Weights of a small CTC audio transcriber: activation gelu_tanh, 5300 steps.
Rows from block 7 of a small CTC audio transcriber, named by matrix and row number. Rows with one number within an expert belong to one neuron, the router's apart. Each number is 500 + 50 x the weight over its row's rms, rounded and kept within 0 to 999. All counts start at 0. Numbers have three digits each.
Before each expert's rows are labels from the 100 clips, of 14976, where the router gives the expert most weight on average: "loudest" is the band of the loudest frequency at the time of the peak. Only what is clearly more common there than usual is listed. The data: read English sentences (LibriTTS-R). In brackets: how many of the 100.
# router: router (model.blocks.7.mlp.router.weight, 8x256, trained with AdamW), inputs 192-255
# up: expert up (model.blocks.7.mlp.up, 8x128x256), inputs 192-255
# down: expert down (model.blocks.7.mlp.down, 8x256x128, transposed), outputs 192-255

# expert 0
loudest: 500 to 1000 Hz (32)
router.0:498464458550436441468570450488434400532571561545555411504486516537531495452401575575517573500423499508451518505549564476531506519536520541451431470468462528475499614468526523479578463486567602
up.0:484559532501564499512509487458442491528442554476476459523510510486546438509373465493530474446516475473554637507479527468611502499481527431529472411438509516539447562399538471444426449470441505
down.0:388472434532542540526516500527380451515554595490504486479431528472474425470454505442513446512456410478454481532548537532524486465561593487583492492534577549507512449530489405576532502533495527
up.1:511562546405518475502460518561513530519454448517518491515570552535455486569425504559447440496466483558485573552543447435548530540524485494417558468477471396559467555431620493541623470510529576
down.1:469491548529499431518503429538436385471495478375531466548513544472468482448514479492465488462508529515389486451493488530446527642372490484571490546481441582465491501509491432469477478408567527
up.2:440538423475441473571460556465549539466535527523458479501558433530498382491525421512476584574409432500521458460570435506507515519496581564476429416527541418551481515537552476528531544453511497
down.2:468510470510475500559518464497516523533465555486586512587447564588532482527459541554543485445638458515466582471422515407518427487517450471520448577433552488485500460559538594518472519587451472
up.3:490528549422549588479490473589452457478566486561519515392597492542473405527508462370490483496470430448494487514509553528494509491526465536571398520519499483489506455481604552496484507450517582
down.3:477493398511598437515456551558459447518443580512514502598543542461523515555589534486600478536502424495515459523432615557487509566470465485381584477428462496523511519467514535511501469498453469
up.4:474458448577568453468396506534466395564545515565532518588529550602416518506488460455485587486401577439457448584533462409477543467507505480412534439482477502462456528464583539423535448530559532
down.4:563557515587473483545470516426532532529473537480447500447484489496607543492442596553545565532540466454471477455474548511433527527520541513526405496467479558415467465502425571559571509548469515
up.5:446500528408481480518480462500442498482489480466556422460455505489479429560493542582488442540545473554430538461521503501461407520490557530397492412459518570513460519548499433475531530560428560
down.5:446522558552513575509462524424477543401502544444529450468443467440506490438454549539492571496512519551541475528486438530578611451560410528522416474545450511588537486533482624492474539412544484
up.6:512550580549455464506564491495534452509525558500537482471484492457550543452523522450535447526437562429464477546516464503483486594428429422503475516480480448440515450456496436526462408583510529
down.6:560471487562526581464514555554477518503533480413397542448500513478532527528597656472528538464459487506441390520402591472499498541528521508509491538474421501528564536532517530444579483548482487
up.7:473578489408429478543521525439477491380536522471499579439459594590480434449541530557459609534568417513439428525424593541483493436471560497549557517411553551520469536518515505480430548546517430
down.7:444565479489492506516440494532452526543550569520411533430571510445545574446466545479490545514528484527530517538507446513465463514494595524524569458535510557366523555457488449563521477446518582
up.8:524494462475597412459629422529488580456507507482461539576400546496476546516483565416576519518430560503580523452581577497437485537509519511471483469529585464549480437559501463462488483533401537
down.8:553485530420403450390529498498527493494476524537570537511559542501490377500625461534442503420499494470493552399459542552599540618477519506472558534451590504447446439537464524540435473518416471
up.9:463489506465528448568519385472453513425541459466512432473517474523514520483520469455576449547464483490543573445535556491511572487497508485571481577543498483476444557462488508595498563560522579
down.9:427513491469546569435464499616566550531503596481448489442551471515498504496502440534435499471531499523476524478482404515511528451557556556474495451440523502541555451451634590475573474558553507
up.10:468550449506535532499567464511465454442522519512493439450439544507502471412405493509525553539473464428549422515472463515466499524471579501466429398525485502466423556493599465446594472488491533
down.10:507461499406442508501515528548457475505478444444457442579539528635476492483508477590527504479545480577470440479539487530552505511542510525491488557493469505522483394478411441516463517562434473

# expert 7
loudest: 4000 to 8000 Hz (70)
router.7:427523524464557549467473410451463466513501623439511464544363570471467534527519484576471528496483527460487551489511462520441477458522414510465509526470518543416419479526485461500579589536438495
up.0:563519527475485410526459508566419533473525564447566498525561515500542533577422519509564484456543507522447468427530458482524506464443532506500548442543498550539436535466480489449507496520599521
down.0:420522363619490569504495468535531502448447467579457573474477527570529389559524409492511507505640526502468491527583498456551482466543431486474522456654518514490455497509455456601533550532457407
up.1:496466532550554567507445515553469444477529560490548535516510469449442443446448504432497424593571521556469456543493489545548439495549515367528601410447460567477460572495528548493424563529444478
down.1:468500394436496423586599536491537543475515493457455485509375497494564563534510511517473489545452510529527688509531475484532455483435474501512528487597582464544507464539566528523481460517431534
up.2:535464570516444465473502491441443489530495447616452560519651482529434539537606448488578451419613466468498536529571434523544528516582467488569578485475531539500466511488522509511511570505484424
down.2:480470544461492533518496450544527499498544498485541534475571575509532531503426445462482554487570420517588541476512494485482544488414531471397544409490364461570448424504540577515540550450486555
up.3:528456521530470601576428484462503552504429486518512377551452517463466489634358558555541491420443497510503503418466485512482371389468450517468507501435547491519447507503473523508618473532479511
down.3:478518563489554485439471530499516538535568504456547538515544482448542430443519546559490493516460486500426497486459556459504483452479559547477617443483469487494490616433492577499513515522452437
up.4:500595566571468534395546410432594474544453420562583446547479493431439542552501558475503498527596370525529490549576459493517484403480553506438422458429433463579528527455597531406436578474458506
down.4:493473458451515449483542517421485611497495477431592555528490477497558414498507545435475411486506486555581575476483443476530564604539466486649480506530429455607488537446544524540384441472509518
up.5:511529529540488460374517586453474512499405448478523599550472476531529422554516492519500475495439549504493490547536456481605411480526493440482448459429483429606416509519486434552533493470458523
down.5:528500490482588576505575463493414447493547450536518488485482580447486558506503558489480500503577531547626451432426459470580445596505543540562470519447519348428483509575531613459449469421499419
up.6:508538439433440501458612505480583506577435541501498591556532469420539548612514530516510466498536491489424429523556504460510468507466406435469489581520518500507493483531525590517461507473507469
down.6:480423532473437505492489500540486364490601454537473528427402553554511490411569498431490526514479522544513545389479496567415493498499522533626430457565448531487470507399485391513559526470500385
up.7:491514414471571452492527553487523451550576513501505485459471522452566491448537458486537521486533496584458475376534531401394497528548418438497510513448595573487415556451458395563420499423490505
down.7:529511508419527462497534539464459553530477527501525573486524438503507495463501563474492538538435425462457474587352517478480572572531509509409528394511402469498569567464485648420519509544471505
up.8:521606538575542529639460471487427449434496534479423499508487500542507472520441466518523562525456539481484533453523546519388494404536585432498515565527582442537477536554551420503538506450492449
down.8:518497471507460478521513571444461447530498494480513492512466412474553470579514489567487580544465525448550591549510497367551506505434430490507485494506476549493400500547457442435451393604424556
up.9:464549561480533510489444490531418364497455560486397376524511531423550398564560469466516488478509604577497542504565498455459460484486570511515532486509548496534483492502484450515524531532398537
down.9:485511495486516569488540448517599531576551436537458465555527497531444560491487435440445465456472469485528504579422436471589504558427577510512615494498454459500488497507570472570538537447480567
up.10:461543509487522496596526430495542547547495547478534534492535597471518488452533463496500513460565536428415432544561473482529610456496443505522456489547507525599523554504484516499539480459509492
down.10:512635516550521504495441514480597482520508519535504436524508467472429584481498540528503634410495595559491461512441436585469470613525493444440497536579522503471481479454484425535535566451578560

# expert 3
loudest: 2000 to 4000 Hz (68)
router.3:547597527534490505534484517471475499446516436474489530517499537539487401534454573558444530451593604527468554541561515574530520557565472486492485515491530461479528549536558510495430448541454512
up.0:499504463483490526624571430436487489526442543425504448495486523511476427502475454447492491542618496449467565537556499538459611459487533510377443411436518544427517496493537523455486572533550452
down.0:578579545555560548468466591541421484520471568546583423567574487581462459418469619514522539564484468475545560493499516403426458507565568483596433473484451469509452595520548489534569460517487505
up.1:544475459563469516505480565455562500467514519531521528485632389497482407505504531508519508573432475503577551489473467501435492511435443496460543504494483534556500585430603419508557533471464542
down.1:476450567488431443474529445609493558445504473536469489479505504573483473549456519464446560537445501511541515474483519496495572552503550471518551476476496474342483598497444577454473355452497495
up.2:534501446571431444560478444487471539540523477547599602577478570545472476470520556521497477378447435512635513485666466479539487581464416557498499551483487390446493486437454502438499536500518503
down.2:412556486484461528505532398637511513554494475387420527483530495548496545535489495469554508553557414540509419457393383596413514420525506494485479461410483528413448535502534496421541514530524461
up.3:489490587535439469535572528518502453541462492556512418464457506446469518474591465438494469423475529514511576465421425437517527510456408555372560552500469432545458401461518543446519547532399511
down.3:433508489403506510528534551503446448584566469466531561514467453567441401521572399471521526480439471498398439545528526461465565505523554486457490531598429548480518510611451446509568385535523562
up.4:409507499488486446478525449481504542544548524583494534510466497536533457558560518499584582467563462435586440498607545567528490492450475477448438597522550461448542476545498502540416506566453490
down.4:527551514516461506511575424411538531594536480452418428499470514512490562429578535549493493503545501572521444452509554560368516476503513469522547438466470387462564471459587474537465575569445537
up.5:556602535467534468559479440601551527464530471390445480530493627529472510475481432449503456420508529435501538525549491455578579476503538454516472480547406538517515445439600448471564530516557454
down.5:451497457481495578491499648449409508462557513580562525524479499482477519515533471473522520484391494488592480442491552536474464487501432437515578524481481484418543383493492424500517459433595501
up.6:537507447607472524515400528458503474425459407558514489452438410545482551547582467493456541522504480474497537539452497470480551425468563502458580576480474427534487484499437438636474535581366423
down.6:465526562412416441494506434519547565464447452501607467428573512493464571505370488484484441512484462443544483519549476467536613539447460528479562450434504505488482462596481513542451456531500497
up.7:571340558514460470537476469429467531402500458500531432442502392561496508440509544497478483512486461483475530592462584558469345508495545501488601460494536408546544441572471399492472475485570493
down.7:520534524493565480488405525423463574588459503578426522509532494486459455580540501515453532476506529589500484549480529554514504516430465565560491520564498506478501510519408494442532510491501388
up.8:528546397472610462485510536539434512477487401452491468455475555470461412534496461482502427500467490520421567514470545506442540461473422431489455417565513469457459573568593456519544554574463501
down.8:513527436471460579509540520505572407506494537585579584508610484413512564521512535493472538445493440388559524562461507470534488516494553382501513488429565478479495501469484477516514491463460493
up.9:486517529543522526544530401505436532542472450501491535527536493564565444530489490566541461396446558477493522472459568493457494644518515560445506478436369535430530434511471452541481490492563501
down.9:522486466520441570447418430534548413585493408459501534471549524451523528544622490425484517479602489577545471514459518529477501387495424460538524538424524434489562561495515423499494523482511504
up.10:559524457447501464529408492465431492476512535524463495459497431526424488556546499513445477550577482464517504479511452509500527576453599520469481516541538472591469489507429457464455541569526537
down.10:522517449489445555468483574512547474536497536505536512597475456536465480503528431589531526488511457524403418539528531560507446519470555427514530414451589459500465427496463497467509558534532497

# expert 5
loudest: 250 to 500 Hz (59)
router.5:507424486453479462513526442556469498426413497585518501552477470507535578460476417485542530484576514511502457525408505518515559396506437543389504516428528556531492498522559509511588599533457416
up.0:425555460609545551495498456508444518459565458498507442530571544608538605574467504502537545540501506523362455466533599498457455545545447506563464509420519519527497582531528521386495523542505531
down.0:468487618457524423525395503573550436476492487501561535437457577434519433445476482599444568527505590514468537479567447392511528381452437492426469492365447537481515576506450491466442470459528521
up.1:460488495545432602535413457424522463425482520514524563566507496485525535483476443459399472492499569514507459397442517441454488466568507449491554445396504569503528545542534539527499568442513510
down.1:512500498529553385549546558438529542492583490574521434486596405543463457527555449533510490427517503565482501497434455508442429519581497538541411440487608522525454470428558577545469525547520543
up.2:489508539503482417458579484566427503517465515484548477502473441533535497421493496606469488540529551443409532382543574614520494513479422483486505418573544491510500589456522488402559461503423524
down.2:458506501433502521502532619487361527516526496421603510564458485441443511497409523478524544561505511483469558521623622454391483557469561455523397524467512516470463495464551523504525495448402435
up.3:522457493515468555399545530511488497430541520490465508490449503464457459625413466500572438484545464537458390506571503507530537524494507570540518562563490475512463516469448563414461457552507574
down.3:505534492457417476463466531551493424616502512538525483585488483512454489390531465566491439501441504478489560531460502507548376534510516497477492530482572426516427463515456414462408491529427551
up.4:518484493639536535577558518446480489489561406575559526441520448493489509555367578512585543563454574516592464538449548509532537528540562594456503499567424545529515520514425501515486516551488411
down.4:531521492485491495425482541401499469434532502585473546578510544572495529474491612551462502503401361514553432490416522487548514542489501476487565560399600431550551494399529467567408507552545435
up.5:475512516564479463488482519521506433499509433518439464470607520501447478510438532448500495522432515491470419515485589517547490520497464533407545435409577532463541564507447442486532494515562535
down.5:468570502489531568464466436436405464426519365473504510427550555419573527527458413483489449515527557509566599469437453469395530561487455534495460423558506508476514493499471602516542471491411441
up.6:589552451495498571530555398455471487313473467584559451584544536434535524500512580495530608480470524483558509468507585591492495482499502504493517540500399618625464407492468480430443552499546572
down.6:480484546516466467506491500433477544703502489551511478622487557469498517522478519538528460475431519544567477507481580538448599480533436436494531593474501419481509531557509465573493454462429508
up.7:507545469486493550524562505463476444490570550440616465416538511451641508579472518412417423450516499432461591547467557397575578477521526520506441529484484512475481530570499562466621415475486448
down.7:560498433415374526407571428467473362471485554543439476528458464585493512611533489570422461463456416535489490569519484495454492529532553453436437418538485474486467514527570463430444639610468408
up.8:558528547523490512500462399542438460456513555521480490542509546521481498470505508441559529482487424496613420547449576476453517480488499519514553549456489520534530523571621516488510552488483573
down.8:500540449553524523521494534529496472501542461451540458505530438537481513551515554455504532522557574563510471534492534397512513517553451426504549477507437504445503537509556506467481444481450562
up.9:565400509472481508602517361489414538509490488474531429478472541539582412514452548522539513530566504457466558606385537403472528514475533504564499557472442517592539487518446496562414577472523481
down.9:477512547497558430502424560473576439546520442446504495498576453544552551555541510405475588343533492498643552486545476533419409502568494481484533484494509488434484533557523454451531574539509424
up.10:565495558466456549575493458496558534405538472503426415532503542564432534575569460521520511448534521523500477542420557536529484477430543493453557461549479654440546489463516474520533494385474512
down.10:412501518582499514491400537473571520652456527483456487453582462608507547470522500483465572537451526569549500587510577534543420497468495498556497520458480535437504516497509490531503635520568489