From a checkpoint of a small CTC audio transcriber.
Training: soap at rate 0.0032, 5300 steps, batches of 48.
Data: trained on read English sentences (LibriTTS-R), 15625 training examples.
Rows from block 5 of a small CTC audio transcriber, named by matrix and row number. Rows with one number within an expert belong to one neuron, the router's apart. Each number is 50 + 10 x the weight over its row's rms, rounded and kept within 0 to 99. All counts start at 0.
Before each expert's rows are labels from the 100 clips, of 14976, where the router gives the expert most weight on average: "loudest band" is the band of the loudest frequency at the time of the peak. Only what is clearly more common there than usual is listed. The data: read English sentences (LibriTTS-R).
# router: router (model.blocks.5.mlp.router.weight, 8x256, trained with AdamW), inputs 222-255
# up: expert up (model.blocks.5.mlp.up, 8x128x256), inputs 222-255
# down: expert down (model.blocks.5.mlp.down, 8x256x128, transposed), outputs 222-255

# expert 1
loudest band: 500 to 1000 Hz
router.1:48 47 23 61 59 28 54 54 49 44 46 48 54 68 42 59 42 66 48 51 39 48 61 46 50 51 48 50 67 48 60 37 54 70
up.0:66 41 53 51 41 45 43 36 50 46 39 47 63 27 57 32 65 50 58 62 45 43 48 38 44 49 41 51 48 49 39 52 64 33
down.0:51 54 53 37 57 65 51 56 63 55 38 57 26 48 72 45 46 45 39 35 33 48 58 61 53 53 58 51 34 38 69 44 62 60
up.1:45 57 31 50 45 62 48 50 43 34 59 41 47 53 48 59 63 53 63 50 56 41 33 47 57 52 50 36 49 38 57 61 38 41
down.1:44 50 49 50 39 43 51 45 73 53 60 71 27 50 45 53 49 46 61 53 65 44 46 55 58 51 50 53 34 56 57 46 63 47
up.2:63 54 42 55 52 49 41 39 65 36 42 51 46 46 64 45 59 66 55 26 48 54 40 33 56 64 55 68 56 49 59 39 40 79
down.2:38 34 54 56 48 54 52 54 49 42 49 55 42 52 40 35 47 33 54 62 39 60 50 49 51 46 37 45 50 36 58 58 50 41
up.3:44 49 41 40 47 53 52 27 48 53 41 67 53 61 49 43 45 56 52 44 63 60 75 40 66 59 50 56 40 52 55 55 60 47
down.3:53 51 60 51 31 52 49 45 39 49 70 36 47 47 57 36 61 41 46 58 61 42 54 55 37 52 51 42 54 50 59 53 39 42
up.4:42 57 55 38 43 57 42 32 64 34 49 73 54 62 59 53 59 42 55 46 58 54 62 35 65 32 51 49 46 38 59 57 37 57
down.4:67 48 46 56 53 42 64 39 47 50 39 57 60 40 54 53 50 40 47 43 63 47 55 60 54 46 49 55 59 65 60 40 49 51
up.5:53 40 48 28 42 66 59 50 48 48 48 55 71 71 24 57 57 29 44 50 49 46 41 69 64 51 56 46 35 64 45 61 55 55
down.5:58 29 49 48 50 66 60 43 55 61 65 56 34 61 55 42 50 52 26 58 51 59 54 55 57 46 71 55 62 49 66 59 60 41
up.6:46 33 45 64 55 48 40 69 49 52 50 54 33 38 51 44 40 71 61 53 56 46 54 43 29 53 53 58 45 53 37 49 56 43
down.6:37 46 50 58 52 36 54 47 57 59 42 46 55 62 54 50 69 49 52 45 51 53 42 53 58 55 37 53 60 55 53 53 41 34
up.7:44 62 38 47 52 36 34 53 63 56 55 33 52 53 55 45 30 37 46 43 37 32 47 53 46 63 58 59 47 49 48 35 49 43
down.7:64 68 55 56 35 62 63 45 49 38 66 35 74 76 52 59 56 69 39 40 61 47 30 55 51 49 53 43 62 59 72 56 63 48

# expert 5
loudest band: 250 to 500 Hz
router.5:31 59 46 40 42 62 57 50 41 47 59 72 64 37 51 53 39 71 31 44 63 74 47 58 60 49 49 47 49 44 46 45 49 20
up.0:49 65 37 51 52 51 44 49 46 38 48 54 66 40 47 52 68 50 49 57 59 39 62 46 41 51 61 33 47 53 64 50 50 58
down.0:50 46 41 76 43 61 47 34 61 48 47 36 54 47 59 60 44 52 56 37 63 51 51 58 59 51 47 51 44 49 31 58 29 38
up.1:61 49 67 44 66 50 58 53 47 43 63 46 44 64 48 43 51 64 56 46 58 48 49 43 61 46 49 47 33 18 61 41 48 69
down.1:62 50 47 63 51 37 44 28 40 44 38 55 47 57 58 67 39 34 33 36 51 70 41 51 58 46 40 39 61 60 41 49 28 34
up.2:32 60 73 41 61 63 44 42 54 61 43 37 58 40 53 42 38 42 46 43 53 52 57 41 43 54 52 53 49 39 59 46 43 46
down.2:47 47 42 35 47 42 56 44 40 51 37 52 51 39 34 52 45 56 51 48 49 42 55 40 52 58 30 58 45 55 51 63 61 57
up.3:49 51 42 41 60 32 54 54 36 54 57 29 45 59 51 33 32 46 60 47 45 56 39 48 49 55 44 47 58 68 52 53 36 56
down.3:63 48 44 50 48 26 55 66 50 53 45 42 56 69 36 58 39 39 56 46 58 57 28 51 44 49 48 64 39 45 52 51 43 47
up.4:57 49 36 36 61 53 41 56 51 54 51 41 52 58 39 56 46 56 48 49 56 65 60 46 48 58 45 50 55 48 39 54 63 61
down.4:50 48 61 48 55 48 56 43 75 67 56 38 61 55 68 65 41 40 47 37 45 45 53 49 49 68 40 61 38 60 45 56 46 54
up.5:67 59 52 50 49 67 58 44 55 53 44 50 39 56 29 40 54 47 49 42 43 45 58 34 57 43 41 51 55 47 66 65 38 50
down.5:48 61 43 55 65 41 53 52 62 48 48 64 31 72 50 46 52 52 52 47 60 46 45 46 29 55 43 57 53 66 40 58 53 62
up.6:41 61 45 52 42 50 51 50 40 39 29 49 39 36 29 39 57 61 58 38 46 54 56 52 48 55 48 58 59 49 62 47 48 49
down.6:43 53 47 39 41 59 54 41 37 49 60 62 46 42 58 63 59 46 36 70 65 30 52 50 66 45 45 44 64 55 48 59 42 61
up.7:53 55 76 52 47 48 54 57 41 45 56 51 36 44 53 42 60 63 50 47 42 60 61 46 54 37 39 52 58 66 42 60 59 53
down.7:55 49 33 50 63 38 49 55 30 62 56 56 47 42 63 55 47 59 51 47 29 49 43 41 58 54 60 53 51 35 36 42 44 49

# expert 0
loudest band: 250 to 500 Hz
router.0:48 61 60 57 42 58 74 42 42 35 72 66 46 38 59 49 39 52 61 33 48 49 48 43 51 61 49 47 54 75 66 48 31 49
up.0:47 49 55 62 43 40 38 40 59 55 45 60 40 51 37 47 43 31 51 42 55 57 62 66 57 57 62 60 43 56 58 41 57 45
down.0:51 36 58 56 46 38 56 62 62 54 49 54 48 49 49 38 50 58 45 68 49 37 57 42 43 49 45 44 54 43 31 40 47 40
up.1:57 66 42 49 59 62 40 38 51 46 43 50 47 47 53 36 44 54 46 46 61 55 59 54 42 54 59 55 68 49 40 47 49 47
down.1:29 53 66 55 45 38 21 44 65 49 58 59 53 47 64 56 45 22 38 53 40 58 60 46 51 55 43 46 64 47 34 73 53 43
up.2:34 43 71 57 71 65 40 66 46 40 48 55 38 45 45 36 47 48 61 56 53 47 53 51 60 56 45 68 57 62 48 50 48 42
down.2:65 47 40 51 30 56 40 58 26 63 55 36 64 58 37 53 37 63 60 51 35 54 64 61 54 54 46 46 41 41 55 72 49 59
up.3:60 34 60 51 58 44 64 40 55 57 47 60 55 55 39 40 43 53 62 47 55 39 40 57 53 47 52 44 63 35 36 58 38 53
down.3:45 52 20 44 54 53 56 66 59 51 48 47 47 45 42 48 67 34 56 43 47 48 59 70 59 38 38 61 49 39 62 54 44 34
up.4:44 56 46 38 46 44 39 25 63 45 66 49 56 45 38 40 48 41 40 46 45 36 53 42 65 50 58 41 51 31 61 36 38 44
down.4:50 46 46 44 56 69 35 41 54 54 47 34 40 50 49 57 34 61 72 31 51 46 59 44 60 47 67 63 33 60 49 59 56 46
up.5:42 72 37 44 43 60 51 46 61 47 49 33 35 53 50 36 52 41 34 57 59 45 62 44 45 50 61 42 56 65 61 52 53 58
down.5:46 55 37 62 45 46 48 43 56 39 56 54 44 49 50 71 44 72 43 39 60 60 47 62 62 56 45 43 65 52 44 42 49 51
up.6:34 57 54 51 61 71 41 54 68 47 40 33 62 48 68 53 67 59 44 69 71 65 41 45 46 28 49 35 58 59 70 45 34 47
down.6:48 44 40 58 62 48 48 57 48 35 53 63 59 44 40 37 37 43 28 43 56 38 50 31 49 50 62 39 58 46 37 62 53 67
up.7:30 44 60 44 38 46 69 57 59 40 32 47 60 45 48 63 61 48 51 41 37 52 38 33 62 65 48 46 47 49 44 49 42 42
down.7:56 64 63 64 57 68 51 52 46 47 47 61 37 47 54 58 49 49 45 43 39 56 48 55 51 41 57 36 64 47 39 40 59 35

# expert 4
loudest band: 4000 to 8000 Hz
router.4:61 40 54 45 56 56 57 63 40 57 26 48 40 42 31 50 49 50 44 38 47 62 41 44 46 59 36 26 43 62 52 52 43 43
up.0:41 59 51 42 58 49 44 52 24 56 53 46 32 43 55 44 51 45 53 63 43 51 55 59 39 44 52 38 56 54 56 52 52 45
down.0:70 56 73 60 61 38 48 56 61 41 32 62 60 34 51 36 68 62 45 42 34 56 41 32 59 60 54 55 49 44 36 65 40 46
up.1:50 63 47 59 56 56 42 49 57 50 44 49 48 56 46 46 49 35 59 48 59 50 56 43 51 45 51 58 48 65 47 32 57 53
down.1:47 39 53 60 40 76 44 62 31 57 54 50 43 59 49 57 48 57 36 42 47 64 52 47 59 61 46 38 44 44 45 51 62 61
up.2:47 60 75 53 62 43 47 49 36 60 47 46 56 51 56 56 33 52 57 45 43 43 65 52 52 32 38 71 58 61 38 40 55 51
down.2:44 47 47 36 45 48 44 62 42 42 54 39 39 56 52 50 56 43 52 43 50 49 57 55 30 59 61 59 41 50 42 26 60 33
up.3:47 65 60 50 50 54 65 43 59 62 46 71 33 37 52 60 42 55 54 41 25 33 43 66 45 51 47 36 53 69 50 58 32 47
down.3:39 42 46 64 38 47 65 61 55 61 40 46 72 75 44 42 69 50 48 34 49 51 43 45 39 58 56 54 32 44 56 53 41 51
up.4:41 65 58 54 59 46 33 50 49 42 41 57 46 42 71 63 50 46 39 44 50 62 38 44 38 43 39 33 44 58 27 62 64 61
down.4:46 48 46 48 53 54 57 46 54 55 57 62 51 66 64 47 45 33 58 71 46 55 42 58 56 56 60 32 65 53 48 67 27 52
up.5:50 36 42 45 42 38 52 44 68 48 74 48 53 42 38 43 64 43 60 37 54 57 48 42 56 38 31 60 58 45 50 21 45 31
down.5:41 58 37 76 39 46 56 56 40 44 46 41 40 55 45 43 60 56 63 65 69 54 46 59 58 53 52 56 55 60 54 56 53 63
up.6:58 58 56 46 44 46 45 53 53 34 34 44 34 46 58 50 30 57 58 57 50 48 30 32 56 62 43 62 53 42 48 41 57 62
down.6:38 60 54 46 45 58 61 44 46 37 53 58 52 47 45 47 57 53 57 46 54 39 64 45 34 44 60 40 60 59 48 61 58 58
up.7:53 48 60 47 46 41 41 40 60 41 55 65 34 59 45 28 35 50 56 43 44 44 64 39 55 38 49 33 64 59 47 54 69 46
down.7:39 47 59 41 36 50 50 59 55 54 40 59 57 44 33 52 59 43 45 37 59 42 45 67 54 51 44 33 33 31 75 59 43 51

# expert 2
loudest band: 250 to 500 Hz
router.2:46 53 42 65 52 46 39 37 67 37 50 56 47 77 60 60 34 58 54 38 53 69 61 52 57 51 53 49 42 55 61 37 53 47
up.0:64 43 43 47 44 36 44 66 46 58 56 52 47 39 47 57 47 42 59 59 54 46 66 50 45 57 50 48 46 53 47 49 32 57
down.0:34 58 52 54 54 53 37 49 37 38 64 41 43 61 59 37 36 37 42 46 39 46 66 43 36 55 48 58 62 62 59 55 69 42
up.1:54 58 37 37 37 43 60 53 48 49 45 40 43 60 29 44 45 46 40 47 58 51 57 61 40 56 64 54 43 57 66 45 58 59
down.1:50 46 48 36 44 47 66 50 59 47 72 56 53 61 53 74 59 61 56 45 59 37 54 38 49 52 36 65 66 18 35 59 48 51
up.2:46 57 48 51 37 49 11 53 47 59 56 61 47 40 67 50 42 63 63 54 47 36 48 59 60 52 49 42 41 39 40 37 38 37
down.2:44 54 47 46 38 78 69 45 46 62 68 49 36 46 52 28 42 55 70 57 50 56 34 48 37 72 47 56 51 51 60 48 42 60
up.3:38 74 35 37 64 60 43 36 53 45 53 58 44 32 44 34 49 43 40 47 46 36 31 44 36 53 83 50 47 62 46 46 58 48
down.3:66 37 81 48 33 50 37 26 45 44 63 67 91 51 36 47 47 50 60 46 55 53 73 51 37 53 61 50 48 61 46 51 38 47
up.4:51 23 35 30 37 43 44 58 69 35 33 30 52 50 59 52 36 43 62 45 47 71 43 53 58 57 58 45 42 43 41 43 49 35
down.4:48 54 44 58 54 51 51 63 28 59 49 30 51 47 71 58 34 49 51 54 56 52 60 62 49 50 38 53 55 46 72 41 45 50
up.5:30 35 50 61 43 68 62 48 52 40 53 53 42 42 49 44 33 53 48 36 55 48 44 40 64 53 66 57 35 49 60 50 30 44
down.5:60 65 39 63 63 65 55 65 51 53 50 53 48 30 34 46 56 33 51 65 36 59 43 59 26 50 50 47 71 61 50 41 35 71
up.6:50 58 38 45 46 44 48 46 64 52 64 55 57 48 55 46 55 51 45 59 52 54 50 47 48 30 39 55 52 47 47 47 48 58
down.6:50 31 52 40 45 43 62 64 53 41 56 48 41 44 36 55 34 42 69 29 57 50 63 48 38 46 50 46 34 77 56 55 59 41
up.7:54 49 48 42 45 55 55 49 67 75 38 55 48 41 59 45 38 46 52 46 54 51 46 59 50 73 54 48 59 53 41 48 57 53
down.7:48 47 46 53 51 43 65 53 58 44 47 63 57 58 33 26 49 44 47 50 40 51 56 78 65 39 22 43 54 35 45 57 49 53